Rows from block 10 of a small segmentation model, named by matrix and row number. Rows with one number belong to one neuron. Each number is 500 + 40 x the weight over its row's rms, rounded and kept within 0 to 999. All counts start at 0. Numbers have three digits each. After the name is the row's rms in percent of the matrix's.
After each neuron's rows are labels from the 100 images, of 14848, where the neuron reaches its highest value: "strongest on" is what is common among them; "lies over" is the class under the peak. Only what is clearly more common there than usual is listed. The data: aerial photos of the United States (SatlasPretrain). In brackets: how many of the 100.
# fc1: MLP up (model.blocks.10.mlp.fc1.weight, 768x192), inputs 0-191
# fc2: MLP down (model.blocks.10.mlp.fc2.weight, 192x768, transposed), outputs 0-191

fc1.474 122:604515558533514489496466467536522484552509512397386492494525536561457504429523526478433480523524471556457446489476483546472517474487511425483569422455452501529474568454549482452556526551441456556523555511470491425493446574522531476518536447494551464490533516546459484496563527508460526486496438518500522546488557554457406463513535427467533524517478438534481498488453557504444533527408463543534481484520471439501561463492488494554489463503523507520402463484482510538480470457536473562494510439502499504458461490495536511459508529466566500513440501529561474546491512514493534447
fc2.474 109:490551457545457494461532484514421542487530541520551457534454502452539487511534528546490505500527557490512486539528587557450524471469489528501500443484526535526533518504478468558507433503522535561526460501503446534462656492447470557481451470481533470431493486532476461530477556441445468533518502501526569525436543450490505528523468504499499559519459532511528450367482435440589500428523511537510548453537569487537474497479451515471481470549475496534514503516515447480505417493498522468477525557551475500498501467443498418458528438575480494449500520526508541485451454502569544428
strongest on: building (93)
lies over: building (50)

fc1.506 102:486470516479529454552481481585483470494421614515536397472522479517481570513442531460517588504503483550597462465521532511452507505531478455419532530524486485464531492552437523563481464553484479544547566485428484544430431477496567573464438478484550449501525484481508458485474458494498476579551462492496520527457534498429518474524527462450546472544483430543508489457494471503525440584478498437497503529480525489525575527519436510487557470455497485519458493461469504501552492536535448530517512531494552491494483526479533552471476476505447527533539545456522533517460541466531391557
fc2.506 098:491569476505567499515595561563492498485499514541531573554510494517433499524481500549413418514473474522449484406431518512506527561505449455554521526481526524590552546515527458506535504408505485492435449539579455509584413472505479458481535512486496501537619510518489497502489503502517490506521519488489492540512484459505484495561522499511489497512579566501567554538469446467420474465485529500506447467530514445562559506447493489494550528525488574506492476448540508480504510473528511534562517509488565526552583483494416477471573498516503474499511447510529432530516438448449517461
strongest on: crop field (36)
lies over: crop field (27)

fc1.744 064:496514570437473524507522503473505464478490531550462482495467568524518551466499502420507476530537489563455494540462531445507487422555501532499486467486519496552559542482494504512497486508535461527554482570419518475450536464458487506531467472482526445511581516571462458436486520482517489586536510500451543430469465538501494505452580503541514539479566500554453573471435479471508447571510510499484474536493531520489527483499520470541443530451487477524468531585441511457467534488436441504474516403486530365386478458504532495490539484476495502497443566413546453554537470534547506519
fc2.744 089:530520465566512516547499530566511472469482444505455566500438460498580483475517460518526473467403441513479505482508479507514503499440594459490455457516597498492591499522570488517512556526466462473497462516515440525423467424491472458542509490532530507556457520588506508448455452359457490499555523486474516542482516457601575491547565462479502464476475503549496551527466535540482556514475534475451494496479496463492486482504553506479486546499546520446518436514412495545473509544478468455491512461480502535441563501459530471524492501520536546419528475504561543553520520554470449545
strongest on: crop field (91)
lies over: crop field (90)

fc1.304 087:541482561570501517466474441431593403558580543514548521535495498498506524481510462530504568459498532547522519511454452508536553479500485459531511509520516503524481608455495475531491485537458446523569516523527494520550479486480439503540482497527491483463461519574480435435459475521440436495525510468495541476457501470466519416478563540487505474504561431565484579515464493478490476592471499462494526517511504460488523514455517458474543430484483615516472569473486415476401423528515459483475546479480566498494572494523481570505524504496532502487480451497479543543498483537417527441
fc2.304 092:517516484574504511543518522559482486471482452521450585501425463514580503487522466516524470497418423517452492470514490526522492498453584467487492477515598493511572504517597498493518538523462443492479451519530426513424461418481492471509511476536533495530479493600481505445480460344435479487563521496498508558472518465593566497540549468480502456449456507545487525519462534529489570495471533500470488496474493464493481481521546526475504556512519499431509431495416508546471505521461476460479514475480521527441560501445521470521498526529535548424524474504553521536516524569477435551
strongest on: building (95)
lies over: building (69)

fc1.307 084:565596518516537529440501449541509459515511503495515464462485486567531499583469553434473526450495539557512549515559507438491503548537452432570523479515431479501528533403528518526486435461533413489525559510482504565488575481510573477455490513470508574520449381568542455422548521482473533518500499481463459482543452458445523476436467585514471471477537469536491541424516490510458506538454572491415527537521532493473513508494533488474506530455547526531490561493438446485493535496451468507472520472481457492479454463495568557523508508505494502422477560517500537461528522549484476482
fc2.307 087:505498458569551522505478495581530469475483455501439563503458490491566499487545436501552472470400443470493461482486483492534439501456550462482465487509602509478573488529600513516486555548472484464480480496518476472416475378504483445518497473551496502539455543560470511438459478346490472540530539479495509526455492475572539524535550496472491475479476515534501537530499538544505543497487511500505510485481479431499482501524555502452475561536545540474533439506439507530514500534488449491499543447515485529439567512442482479486535502505534519394555456516569535566520517524495458578
strongest on: crop field (68)
lies over: crop field (67)

fc1.616 106:579499460434508432527453507531427511504525514614515508512448530519520480542520584470479550500537494554512504478464433455483510533501510473555543514487542492522548482451522468481521499472543537516506457496496459503492540538437535472462511457500521476608476520509460510467470553529449435433566484492491506423500421450513473570534494509454524489459493557434456553505442534541463533547475456498489494513485497534560421467540545533595491480376515495536470436435530472432460488491521491481491467481545472527504474494547566510508537520463568539513479545455551487487440477524518560401
fc2.616 116:492494553430497594511493518492551484495486590451532518444509492493477450486461484504587486475462478548533505455491573499475529480578446503472467531575490523471487529520526497474445550493495536471487467475531506497529563505556577490552553496450455458481476485611481487521438457442599488487473570501497485495501509518526443478502548496524542525503499442487590411470598418466414468455547458512533489483437507475508533471467516497484521488543501509505491493592509453506584478476485547511537488475474463456499420505464423516525496475462540558435500522487554504575501458429531497533
strongest on: crop field (45)
lies over: crop field (41)

fc1.63 115:494491444510468474506544550527589522479498575416457562448457496524563513464542483544488490518517489512449523563456531501513441438503552498470558478465536419482509564486554529540535407499521470491525538498483509467535599477545471501462475452487486483466490551533537588457540530414503514509495494566459460591465525468540471449515544537533486524510494508470484526520452591477486508512531464513418483502498480499477582500528541533436497537521543457517484491475439575498466513417492534509535529556512504465507462517489514444416531495482472424494518550529428574546425492509482534427
fc2.63 109:475498547527444510460516509491437478536554448557525410500599542531559507580502586531406466472484496484469516474512487579482494505445487463506565492427553481479456493459461453491499476478434608551494489495412412516479528513426471517518499534477470493441488503539476506562466527559460493548442553453535544536423525518431515473491468478469507548505501531510540480486458528458513533449488556513489533449510475521538515493498498413558509540494494457508564593457581504477511446504490508473443590525527544510496502534550488508482511466518540515434537484510517443500499451519567513461
strongest on: building (75)
lies over: building (41)

fc1.156 109:486502518523574506547500503581572507513498575493495504483453528544530474484524523511396500501498451500453463499453485525449546502457575477460485471480510505487466447526557542503475525427492518475481453452438438458510564556516473512564454459549522437554519416490584474476572500546537511505569489481508461520453551443487582455520556550516583531469480440487460509516486518481467560566525485460434571543515454497494542509466578529561480473468475524481453468473489471495470480479492538535501504534493473427518464458492500540531513456491575439504506434559442490574468449542504512591
fc2.156 108:520504526497396466520554492501461469429433444536537462531478491492446519486495550525516491506529518431570433503508472567507522535557516500556492571502500545448483508518498443536462480543549463485526505533489423449533487458465477540467592504443510560464433560563506478541531544426440496501507564567542492557456511483447517492454484442482459578519475521514579483479451492444528417455522520501527502504509507510521563474484537487478471533496510474498497594568499508484574436477474477450478557518497503519476497502551501491530470565479468505470594499475507398456570551524529516419
strongest on: building (88)
lies over: building (31)

fc1.171 091:539499489492452436498438548487409526489488473436594515488509517539463520556524449508529482587522495490478511473434501432536457551498524490485429543505506531465462525520511489509452529515487590506545535559487524494510512513459534472504526558498486510516491503535478512443521413466473577514465474480618527443559465517408497553490459525507459490563445464552483528478486491567469486491600521490531534503529465466531526487443487434540490498517450537564550476524621514529498446528550519454525470516528543575487528473536460460488500528536414434609489505527500531486498446470473479516
fc2.171 097:466521516537522502540466527487485515499426517508519498509479559475460477473490455528504439536524512501494550526453496552506521500466435599486521441464411431465543517478463542425551510521521412522561430502515459450498545508532446545468519544513501467480503473458557482565555465510479548444445475591540438404591521478575455452473500528466464490480531562464497490484553523463517452600526500463488519466429484486475465601517504519552436446481539491551511476493489488550482524525531503525521503436454506461472510509488573489506502543515480506569579484512486448499501485595570531499
strongest on: crop field (26)
lies over: crop field (26)

fc1.290 097:518481471518546580554445506544428562551500566483530502470505468508447514496459467522390539510559504488553497511458498471513511475478431524485477524452455534442472492527438547532442560489532487451538472512506466434535569575489492484532504449454522572496563566484521463522461481471450526542420468494549526467456493513479550554475489456459489532503543497473537449531526517460523395445517449537507505527474518482431463445498485483522449479440470514575479446523499481580550547400540492559485542537514515530511572469503457488537414559522445456507489473477527545483501497444473428484
fc2.290 096:497535534452450442504428561509465562450520518571518548508454477530460523510530493482541598524399539536521510417515481466526523485492483562535500517497470471443498465471536519474457513492479572486562484508520539459544509526566556497492456490582491559474515450479531508531449501570488527461528458477495567387604476496501447491476514499500521506507491552521448477467465493452591504548501473440459522455501556497466553445488475545542478522484413559503466566468493527503504482581517581473533542430552483451530525526505515529505551519473475479547493478556515503505400469522536491433
strongest on: crop field (25)
lies over: building (30)

fc1.107 088:523516542402559514520511514462509468479545482524565437520509570581507554470475495439460515473505506513396492489491514543487514502477518515552456499478497458539502566429544522410562591514529413503538528557470449549581558516476498511492531436452470499505486527563490479446461555524535479482538498533498594522525452495433498520479565493543515520524538528500497590476515478519517438541478541522564558508532557461431496426482477553568504457425481458578462537430487473482536517475541480540501524519534550457530522468520497514530479477532443498462448498461446480467543546469478531537
fc2.107 086:556512440609497522538504488531507467478425435483479511531448480505541481434543442543529434525437457520483545478470446479526513528475512480494485466486496515479561508511553506516521551538464458461501439513527465500444439453436496463547501469482533508525496492617491539482474468339524471499529518412506506485464534517597588518539551472501509479492499513527486502569469493566480576481490543437496521497491510476497522454479515471483519536494562502463515489486396489521459543563473501423490501481493505473429580498467550481494501529471522531422512479497609531565478494497481443505
strongest on: crop field (54)
lies over: crop field (51)

fc1.489 115:459518506508523486480483447491505511492533536516525526585488521462463532484468489440489551534540496432546465483526501520454520495455425461549463464540546487503534459630523495563501521435491534543487500538508463482532537479468477539594541500511458514513526451482509431454483579515456496499529503470493471436499477485464567519570404474480449480559526472466533542495485469534570397493534518507446474477553584517497524463479510499585475583572540532523496522447418470492474510461504474583489492555479477504497593428514439512477549491557521505499574458528450485443448470471453469523
fc2.489 106:542515469516499460540493482429460495468523433481465492501491539508506500538483450481532460532478478493455531478496473544487465481527442584486498579533473458517519454482443510502497538541484541500514500482566489532557442471619517492518503499580501549548495486510489423507528490511517488451577490485490548420506454499562426499489529456520560571536514489535428525506489485481489467557519480570558466518453546432445565520608492555496471536489517463500439511472519451516551514544631550529517524513564506548452570535458514551500519546448466512471472531561521494568469493470445450586
strongest on: building (90)
lies over: building (81)

fc1.306 078:472512543466528557532543503453565596524502553504524479487505469515597426448517490480486555456566576559397516497486518468491471506561561521547540479508490548466475576451497527484522488507508454495503459467483461491595611505528512530447470545480502511525494516562548523486521537429507520556501526491430487454511547523488533478451485553510561545543521465533534539451481418542515448478481444478488517578493514531491458478539518490459454454446553531512452548429453440433532492483515464500520486489519493493443539421478474551473436553521462506496408557462521469491459535511547528516
fc2.306 081:493523453572525504503525526592502433453502428506455561480417470465615511515539469503560490472414412519495519495546446537491493467396577498478460452520572465507619516516580508528487542529464475489518491502504455488422468465482474438546521495518541486487463515537489517421488457460457492532560510482486558576507498422582577515557552465501502454475512527546477490539444530505480533532428561501460471514485501481522460504505556496482480497489530503458517468519479511539472462525490472432489525471468496536462538535479527454500501494546540541444499467500546557538543511558516434534
strongest on: crop field (68)
lies over: crop field (66)

fc1.552 091:482517569425481454545513416481516522478526466543517489446475462472475499506492444496469538550554521553441508525545476446571475473544499489557464509466467561545556507546508541509491550552464453486536573545455524424468530523507525520515516493469442493478411561539503487472487477454545466528449426502539524494484530480496496442529555519463617512621471490510528527448529508490494409508486532497523485486532496429494480404452465508520462539450466542499452564435445497452492441466491445513461481464482574519495547433501552437454521543566476520502490470514436567495530514492488538533
fc2.552 080:534534479540496533516502507560564453493505447480518532525453453478546495466528463517546461470368415486525512503491479479539523517460538480464468465525606516481546517508595479549480550490499504475473424481519442532470476426484456447540526492542519490514496494606485498495462434320458461543528544517504503555469495461602539494526576488481457528477472498494505500513524521514478558458467505488453509456473490496517448494511490536499498551495539539456541406557454546562497501512466493493547480511473530529443523499509501468489512457533554532426494484530546501538492492574444438537
strongest on: crop field (28)
lies over: crop field (26)

fc1.762 067:488511540508519463484501365529550438501531485473551503491468456450482432447515515481472481465521478505465441498478515486412493496513498565464463437570529455492544523435509472466489526511511565510478471557487488443486508482547548531469497472493504493494480450620520520468535515443550541534484498486458542446522540524431502534423483538510505490463494480521502574523487493491517499517430491483436500517578536497416565506566520447430444474468511530569509605460510440469462535491496507514545543480499606451525473464572552528521505512529615517476478512454500578505508533518502563472
fc2.762 091:530524438572506507549486532557494473488461449511439559501425473493577477486520453514538475478412437512483515477506472509539499498424578460511459472504586506505573516507537480509514540537461450473508474516506421515427472422513465465526513474535540499553462525580494487438462451363459511473557518486465507552461530454593570499552575456492488447471480509554493528534461547531472574539469530479448497497450490494499471499509548507483496540509533521439501458511410498549469524554480482454481527473474508529449571508456523478524482521535558543426505488475538533566517520533478446544
strongest on: building (78)
lies over: building (56)

fc1.158 113:478505497498523503498450581521484473545487487529459568438559523564514526464555479518477520579593497527493523440494417519508457443465529441486564416490433534497524498413562556462536532520523514520491533450541530478493489498513500448488468520589537476558491588519458481506485532428513486557490479529516525545462467483484489494487513486494563525511473472497415474532456520501450539529495492515486580576496420448536514463448549460483548533451554473447481464466482493510548507426465481416500590488468574523515472503554515569466474490465519479458499535533441499450581545505471551450
fc2.158 102:480532552562472490518479491522522503441529478432491490519531516446544508535489534520505545487409504565488525531458608423458492469456491535547487469475480510494551497425506491520515508516457511451558478460520459473484441553515526471488490502485487509507502407596485481488478504481475514499552508490468529581477479420491528479493506482531546582547484548474543535494495512463494518481527524580490489395435518471530488554450484497560492529524456506551547512446456422516567464493556543430540586548506472472446525406454556466395586465534486483498476469548535504536521513484476452421
strongest on: building (92)
lies over: building (66)

fc1.725 115:451461507560536459540560492519474443579515477609530578506523555475562500511529484539561495480528537559493535536439512458508494525471462511436486591477486541528565520485497457496544452515511517492472528513521497486469543494521467430395571473458525550491507460558500553499469459465546494466474497476518463495494571511556543440533582502416527515536516509492446509532465476460489499531487411456516543517520507550536490551439554554475548498432475483489406489557500512517515497531472504456446569511517468438486494503504497423465475451465476467448393494468505550551523504568460541459
fc2.725 101:472481523484528464544545513521480533577516523474494476440489503572471479529403520429444571495499510496518519491519537543468485437480504531467500471514530489546406528520509548480561505568526501473503444499453438499490500546513507492530505482452482544532451582520545520509478616452462473517514514495444560534436522569512478504562458521491489459463541522513576546483559517588469558535520545513456547425437450504478385466438500490513536527522477545561518432491504582533521517449485461419466521483496526500500517440535455436471557434459535568534494453504507501532482549530494461469
strongest on: building (97)
lies over: building (55)

fc1.313 115:468464520486492486489504398491547451477538529563549520532513492453502507487515441503364516550475498461533495508556518498554469469471482429475555444552586529476478504482492455523465549453478579498586521540529435470517515477447438506443491495534556483460545503534551472435545494544556524539453560521475464480486540485479542517522494525505455461490572519552522513472550520514545497463505506478415487466505544470418534427469579505515454553509617507489533511476501501473502455430451424495490454589513507458451555465452486457497456488537486506434525518545514481476452494507495447460
fc2.313 105:557521478460495466588522524438520468447486515507455510536451537530492444510487512509630515425458440490498498387516533476442562567510528474518477545480484536513471466515506421500520470513466493542499573448516505512540550468526535538507533474615408493487477396527429519559472464458461513499489445497463515416511478535507511517456535444522484493500508543504490500493483475495447462419522473504557495509505509535535535509510473430542519526579511570539424523570516457450516451510521594540456553476485521467467537560429561489470528534492510502530561523537484466510472508487525505524
strongest on: building (85)
lies over: building (41)

fc1.250 106:597398558464567503458553400496581496431508551515504474528520513538534454458452510461476505530533505459509513536566574504501457474455472558475559465498503464496521502556554422481524533463453503556490550438536500475532525467520445556490480456468581537466492558536545459458547476464445528448525547441513519529442474580548513456550516539443447546476501427539519478510532500481490452546515505486524567520551450510507482528528514485485495552500568457478464501512533574559580462526447458482479464543521453512496469536543493515475444463511433567479489503472538477490426512523483500471
fc2.250 105:466561463442485555457571513466451467485467520502529487543533531423511425433511588477518504482467516526526529472438501503484519480501520470532489555580486460455459489509477450542509485467430560524504488468500496525546465491469552441526509533436506525471511529518474480487369477505497463563496487450521550529490509499524513580550502481516470547545588604523521501445524421516481455445561444552582548545547531490527495481528454515468452465493447473497434489537500445517496542499569511526520471453494483544470530523498525490495477497446439450450514492506407487419570452461552472437
strongest on: crop field (35)
lies over: crop field (31)

fc1.429 096:485467547518454475514472472586540477473536511460548532423475502548485498502481519475492467513501480497515537478502488547570521471433488472482575462528471488502513455605476526548537518478526461544565500518483395559498492499561473578529541525524545495472499477516467479538484543435532529463540500493517478516430568489540509468544443488542517526524489470474491469474547523484538441394468481542342465510530490395526512425510482460546474561453459562544503563462444496534491515467495488499500481587517518459477502436498471537480509519455409584536551548513473522468549467499475501504
fc2.429 102:567553575549476503526473372435442437492544478517441447481474536551547561504506478457516520503527496452495497502509523490462487503462492455514547456474534481485502517481491496586451525484543525483463558488493493493533493489494486465535468435554449526495540415412440464480473516590480502442517452484488533447454532539455560503529543459483437532509590528470443493449507477487509509482575563595549417473483508471511497476589476450516478576519494465430451432462513511492480455528542502471507474523502547545479513493417457482481545546500507417471525465591492507529480470512493491474
strongest on: building (92)
lies over: building (51)

fc1.356 112:477467500525523598423398514490544526485491513494571509497509551543474568473530455487484520476497505434570531481475465503378487565474488489537481463467517519480463559475510486495537475515470488582541529473494499437502455527448480405518485419512508486539480537584484500565575466455479475517559488540493506544447541511506565494432494485469577422496507476490444512494444459479528488540547452450598550472536490475448440580467505433521497508504539500488476556525488425540530504508484495420427521485493577536487552525513457530512530522508453501526566471486486513507512549452457489457
fc2.356 110:473551452568527480594472464485488476544532465439530501475456463430550545468480423546466523557474503484477532513475593458537491434511500486477581424515499522552572498482505509474545441509510378431503475417541523414560471545500466489482513475488536551515535508540521493474451498409514520495508535542537536590501539443496502505538579520492470501492442507426506472540432545506448534510481511521456455522429457521536552486459532506559553541557509470458466557500474463506485466520567444460555538534525502479480534513513546536508485563548558466469488480512513481484444541525451503489
strongest on: building (83)
lies over: building (61)

fc1.179 104:521477495453477532541481442545583520440489536508544530412491514514541440550427554524487589462524473499519517563503483499552497429520561549440551430429496515536480467508481447545463538515520520507629469404530547460465503568575478480490467471533533388522459441547483506512528462471513493541537516474503519463441527491562541500463497545483551505508459516512498522493531506538530498508477487542472501517473594514544459549435496506493512504450488556483456412444501509542518549457529484483484438537466484505480476478510492507533459398545532551487494558483420491557534530551501513508
fc2.179 107:515500508518507506511497557523513495498505471465497494496522545550486510482419529478459506469532476526514542396572522484541504552500503539506576581533523511504490503429531501515455501530521435409456538559450490548484453446453478549484453504529530490542472572554548514519390505477399502502492623529501503553560494526497500580573495438520470559469544507464492480486484529474472467448519504465491503517496494519530500461488468484507508508555526507447420580578467546492480446500539487465507448416507445492468364482544577467513492576484527478428494469485482506498523484498554478460
strongest on: building (87)
lies over: building (42)

fc1.407 108:441471461499493535486498432574519532501518404537562488538509517437489508537466499478464557547543479541606497505456490474466505472522458540479557507465508442511483471543436503527489507502486511497545578393491550540547587497513543482421456467492487515565540421510531546567444520461529479470503536529494505490414478503425512440466471417498536456563571478429529469451513432473515457570495478530512509476444557480524502511533435504417492506500553510548559433424563515503528481493523495515526475526491533517429482497513495511539521492423533545554549548486496495531518462454500464487
fc2.407 108:529507511437545473546476636496533434486499551542422524551510496505452504486499559519460523435520460523402481447486476502512511509537487538480491511478532477542444422542511566534528507481540503489504522521469487520515375507474481502542442540502594466555536555513538456585454527441526521455478488514495464445538510447448476570546469502498521473490500493444520492585482457453471507449538502470500491448413536417527506459496428453490537504470501464512435525514576556464505455456501597499548483520478505526527494511545488492464553504467557543469423518510506479432482463448525483506
strongest on: crop field (30)
lies over: crop field (26)

fc1.50 083:523605623455511551531436467462492492569478484496535539483529505563482537523502508486457546515521473464491510545496506447475505490561522472513483521502493479534494497471525541469479474471486479561526472537488516502453582558465539508558459500504549540397519516570459456424536454461514485524534554409471457503493504537464459543388536562495456434438484474527482527530422471525521447509476519496520485494552540478468559497490581512488530473425475451535516504540429482428476475531547493519496455525552458454463534540454470484500548560516443489533457556449437494574538518496559542534
fc2.50 087:499491483609526532557529514542524469490436438488469573479456467483537463452509428525546466476387452506504512473520471550556535475423559463472472471517591498487582438548576537492491553539460470450503457516513430489441482418497491458551531505504500499552455508566504558473448475370460504504559518499480490506462500482616547494538578478454495508507471494523492520502471508535490563532484491491465513526488495472489506475502498494514478541529560523461501440532439516562487506526442473432492539464478500515427522513500523482513462506515529543388499488478539517531539515537471433549
strongest on: crop field (75)
lies over: crop field (75)

fc1.449 106:557436541468508487579548487486494466497461508513556494529476474503559494423535539465507470485521471511541493501515485467539565480509457395421480433548501465425535492439506489537518449466454503499514460515520522442525508513504517475466465504473608573533529483516443500485465466514408464562527461507412464417441414473432485509519500505468557557479479437529490468509549516456517484539480484500516518511546481453531553440520468441494533511437565497520452507468542478537478480543487490562526486450568492571529496487498569513505541528414593547553503473471508516505551520579572486524
fc2.449 113:493529524451409532562563501561484487488550523522457490500520520530471396446473460505505464473468472551487520476479564505462500510516430547501469529530525487499515509484517470491441573492590538529446523504463460471394413451475553482539569497481501440469531525520531425474435495492635474492531501542539462518532442485476476504550517500531520477520551523480537472500514506431490491463514567481481480457446520544550501524487557507586442483504466444539580423508521581500543500554514548497562479488479459469453480438450442501500529495489488515441436484539576546488488570508499525492
strongest on: crop field (35)
lies over: crop field (31)

fc1.704 098:535479469598521464506488480528545510468469468424521512529511424451512479498486518434554493528564482507508530512479557472437497532510488550468535541481535420478454511479538476480547462550491543500451475480532532593437546481464455522486506474486544526474547569570445448537496519451517514532418565522497471555457510576466525479447523502379461535544480509564542489553535537554572412500514488472520491491454523496454442578534501478547490550565550524512541531495484534441545500487481570581472517529488610533526466486532532476514525486532493531498516498554470419470471470534504450500
fc2.704 084:471482522481458538462459483474478474529517534525511489495532494543395444490568563473468530541503516394467488502468479460469575517494438497531525551431451578553513528482471431478547500514483569542538561557459506520484510551537497413473503530540526469451521444467458492523512543573480501495438432454496522515454518449460522532509437502497575436526611544493532551444480500477505529592412472512505581520442484505443545519491465534533491516469523476474520528542498519511533480509520481506522569570454462557561523569522514502434499441548568466499467548480475547542494477491483463495
strongest on: crop field (37)
lies over: crop field (36)

fc1.638 093:542536443467519467451498471600483526535435465536472581515533571519437447472533433516411562553501471509576551529521491556467480531494462541516407435520453486505525447593510466495539486486512532505516478542508515499478543493488481492498552534528459469511445482542543440543510499447463508506538509505478531490528487485478447544488478556447453521569521494472528526422455463558523522517529418486543488492500545475504463448550497520542408468524510540583523400487497494464485448452579479487518470456495517536527542516525470497505477498548401451484564493575546491456531463427487471464
fc2.638 106:496540514513533540467519549427515492546474481428514521554478511509512470519529513473536455504467500515501478439428480496567561456516425565557434471486478452434484445432477573498404516465527583507478524469436491518442474439577533472538534538485525500482493495494451549552456508428531536459508397546503465517488396463562445516494539503478563504546526501490464536565527498492494498499485463524573504498538523515486531452543564565553478539512467469543504488558503501616473462482456473478544537506498483467498522482547423542510534494564525511554449513524489469470412524453524512548
strongest on: crop field (54)
lies over: crop field (53)

fc1.740 098:508457486494566515550469518506539463518474572543496526495442416500484512513535471511476475532544554552522507460475476428511504540548451494462471559480517441502501448593506512507499506583423520490509518466500477504522503526513457476494500467493550506576494451482497573438523532412483519578416456455569505479431504581454470530467471503512466547475504473506487484451505500522481520501526548487512425501406519581554458514501517484409456447449510504478554497444564461513613527497516469477487445500478522555465494486535502520539515464494500463587508454551516491493480501526495375406
fc2.740 115:458510525490445558507511548481463502493553479527453464510441515457460510542455483470456473453536454519433523479495473473520493496551406544481454510554461528557494503456499515501509451489517434533530487489507536511486417525546414498388456542516489464583514525495566527588460455449519543485467477531491498514596478506461492535470484477469482506514541539456465467544488417461532484526463464567462536469402543529496566551453533436495548504460557509427455509483503521441543493430548556553562477460471495467540501439522568541485484525448489573501464468520433527453532508556528496459
strongest on: crop field (29)
lies over: crop field (25)

fc1.472 105:425514472511533400441506417557465466479477557421492519517450531510480546481486464495510461497545485563492498471512494525497593458467464541514491537502516459496484497495504527531534527560492468413462479432516542520508496473492445539514531568466554522458521520461473452536567587416527483534434497430473506426500532507435533531456510451507410566515467484515538502480432451554552478505543514493543441578513495491443446458498493402422513551493490500568519536546477508494478467499528573524490564504534465549443440546544513469531476434489543460552467515494488495451518522521525514548
fc2.472 097:490531565487452524445521500485493555530517496511462522479492472528500438469516526510507545506440500437559538512498496456574572508446455484557512482496505493545449568514478547441545522444506458578538470559451486515491492499528434453468554492520451497458520459477554486479570538505458523497459484491511471487547462500481560490479513567489589416474484478496480526509497489471477512562480495493470545432499503491465470527553507478504482544490535526426611469460466516504509484470500485526571489501503438477529444567514474541514392388557531546561426542423505509595545519508422435565
strongest on: crop field (59)
lies over: crop field (59)

fc1.636 114:475465517487549485493494421482501519451506557496578468559484476500523429502508478441482474504522461423456490580501524520532591521420493451510510514591539480499493441506544516499500523490585465436559412504511477480520486521495497565569543445533533531471490553512503480460438505511481534502563493568449472452488468516554534450515521436485469547457479513515532472479515481449547420461478518442478520491566525489463514457491570488504546534469480531525423542519476463497553574464527403570543511575530491541501481492496513507430516415581448458419536481465496463449455494479531503484
fc2.636 116:457535468482475392485507408434462549493509568507532518544501536535520495533477456507495449555500502502502477490468471475468468517566527468526595503505408500532433522476513494471491455473561522507502595545563546499499452526452553491503472510531497536502499498506478486521515543589497470487497531499492558503508494455512481523439466522498551566487553481462437441459508452457550438517594482510591517500507573511486565504521518514490447482487440540538600518416550528487513462491488561452511455457576498431429401467554542525449549540501451471463551540516490533465502530482504500527
strongest on: building (79)
lies over: building (46)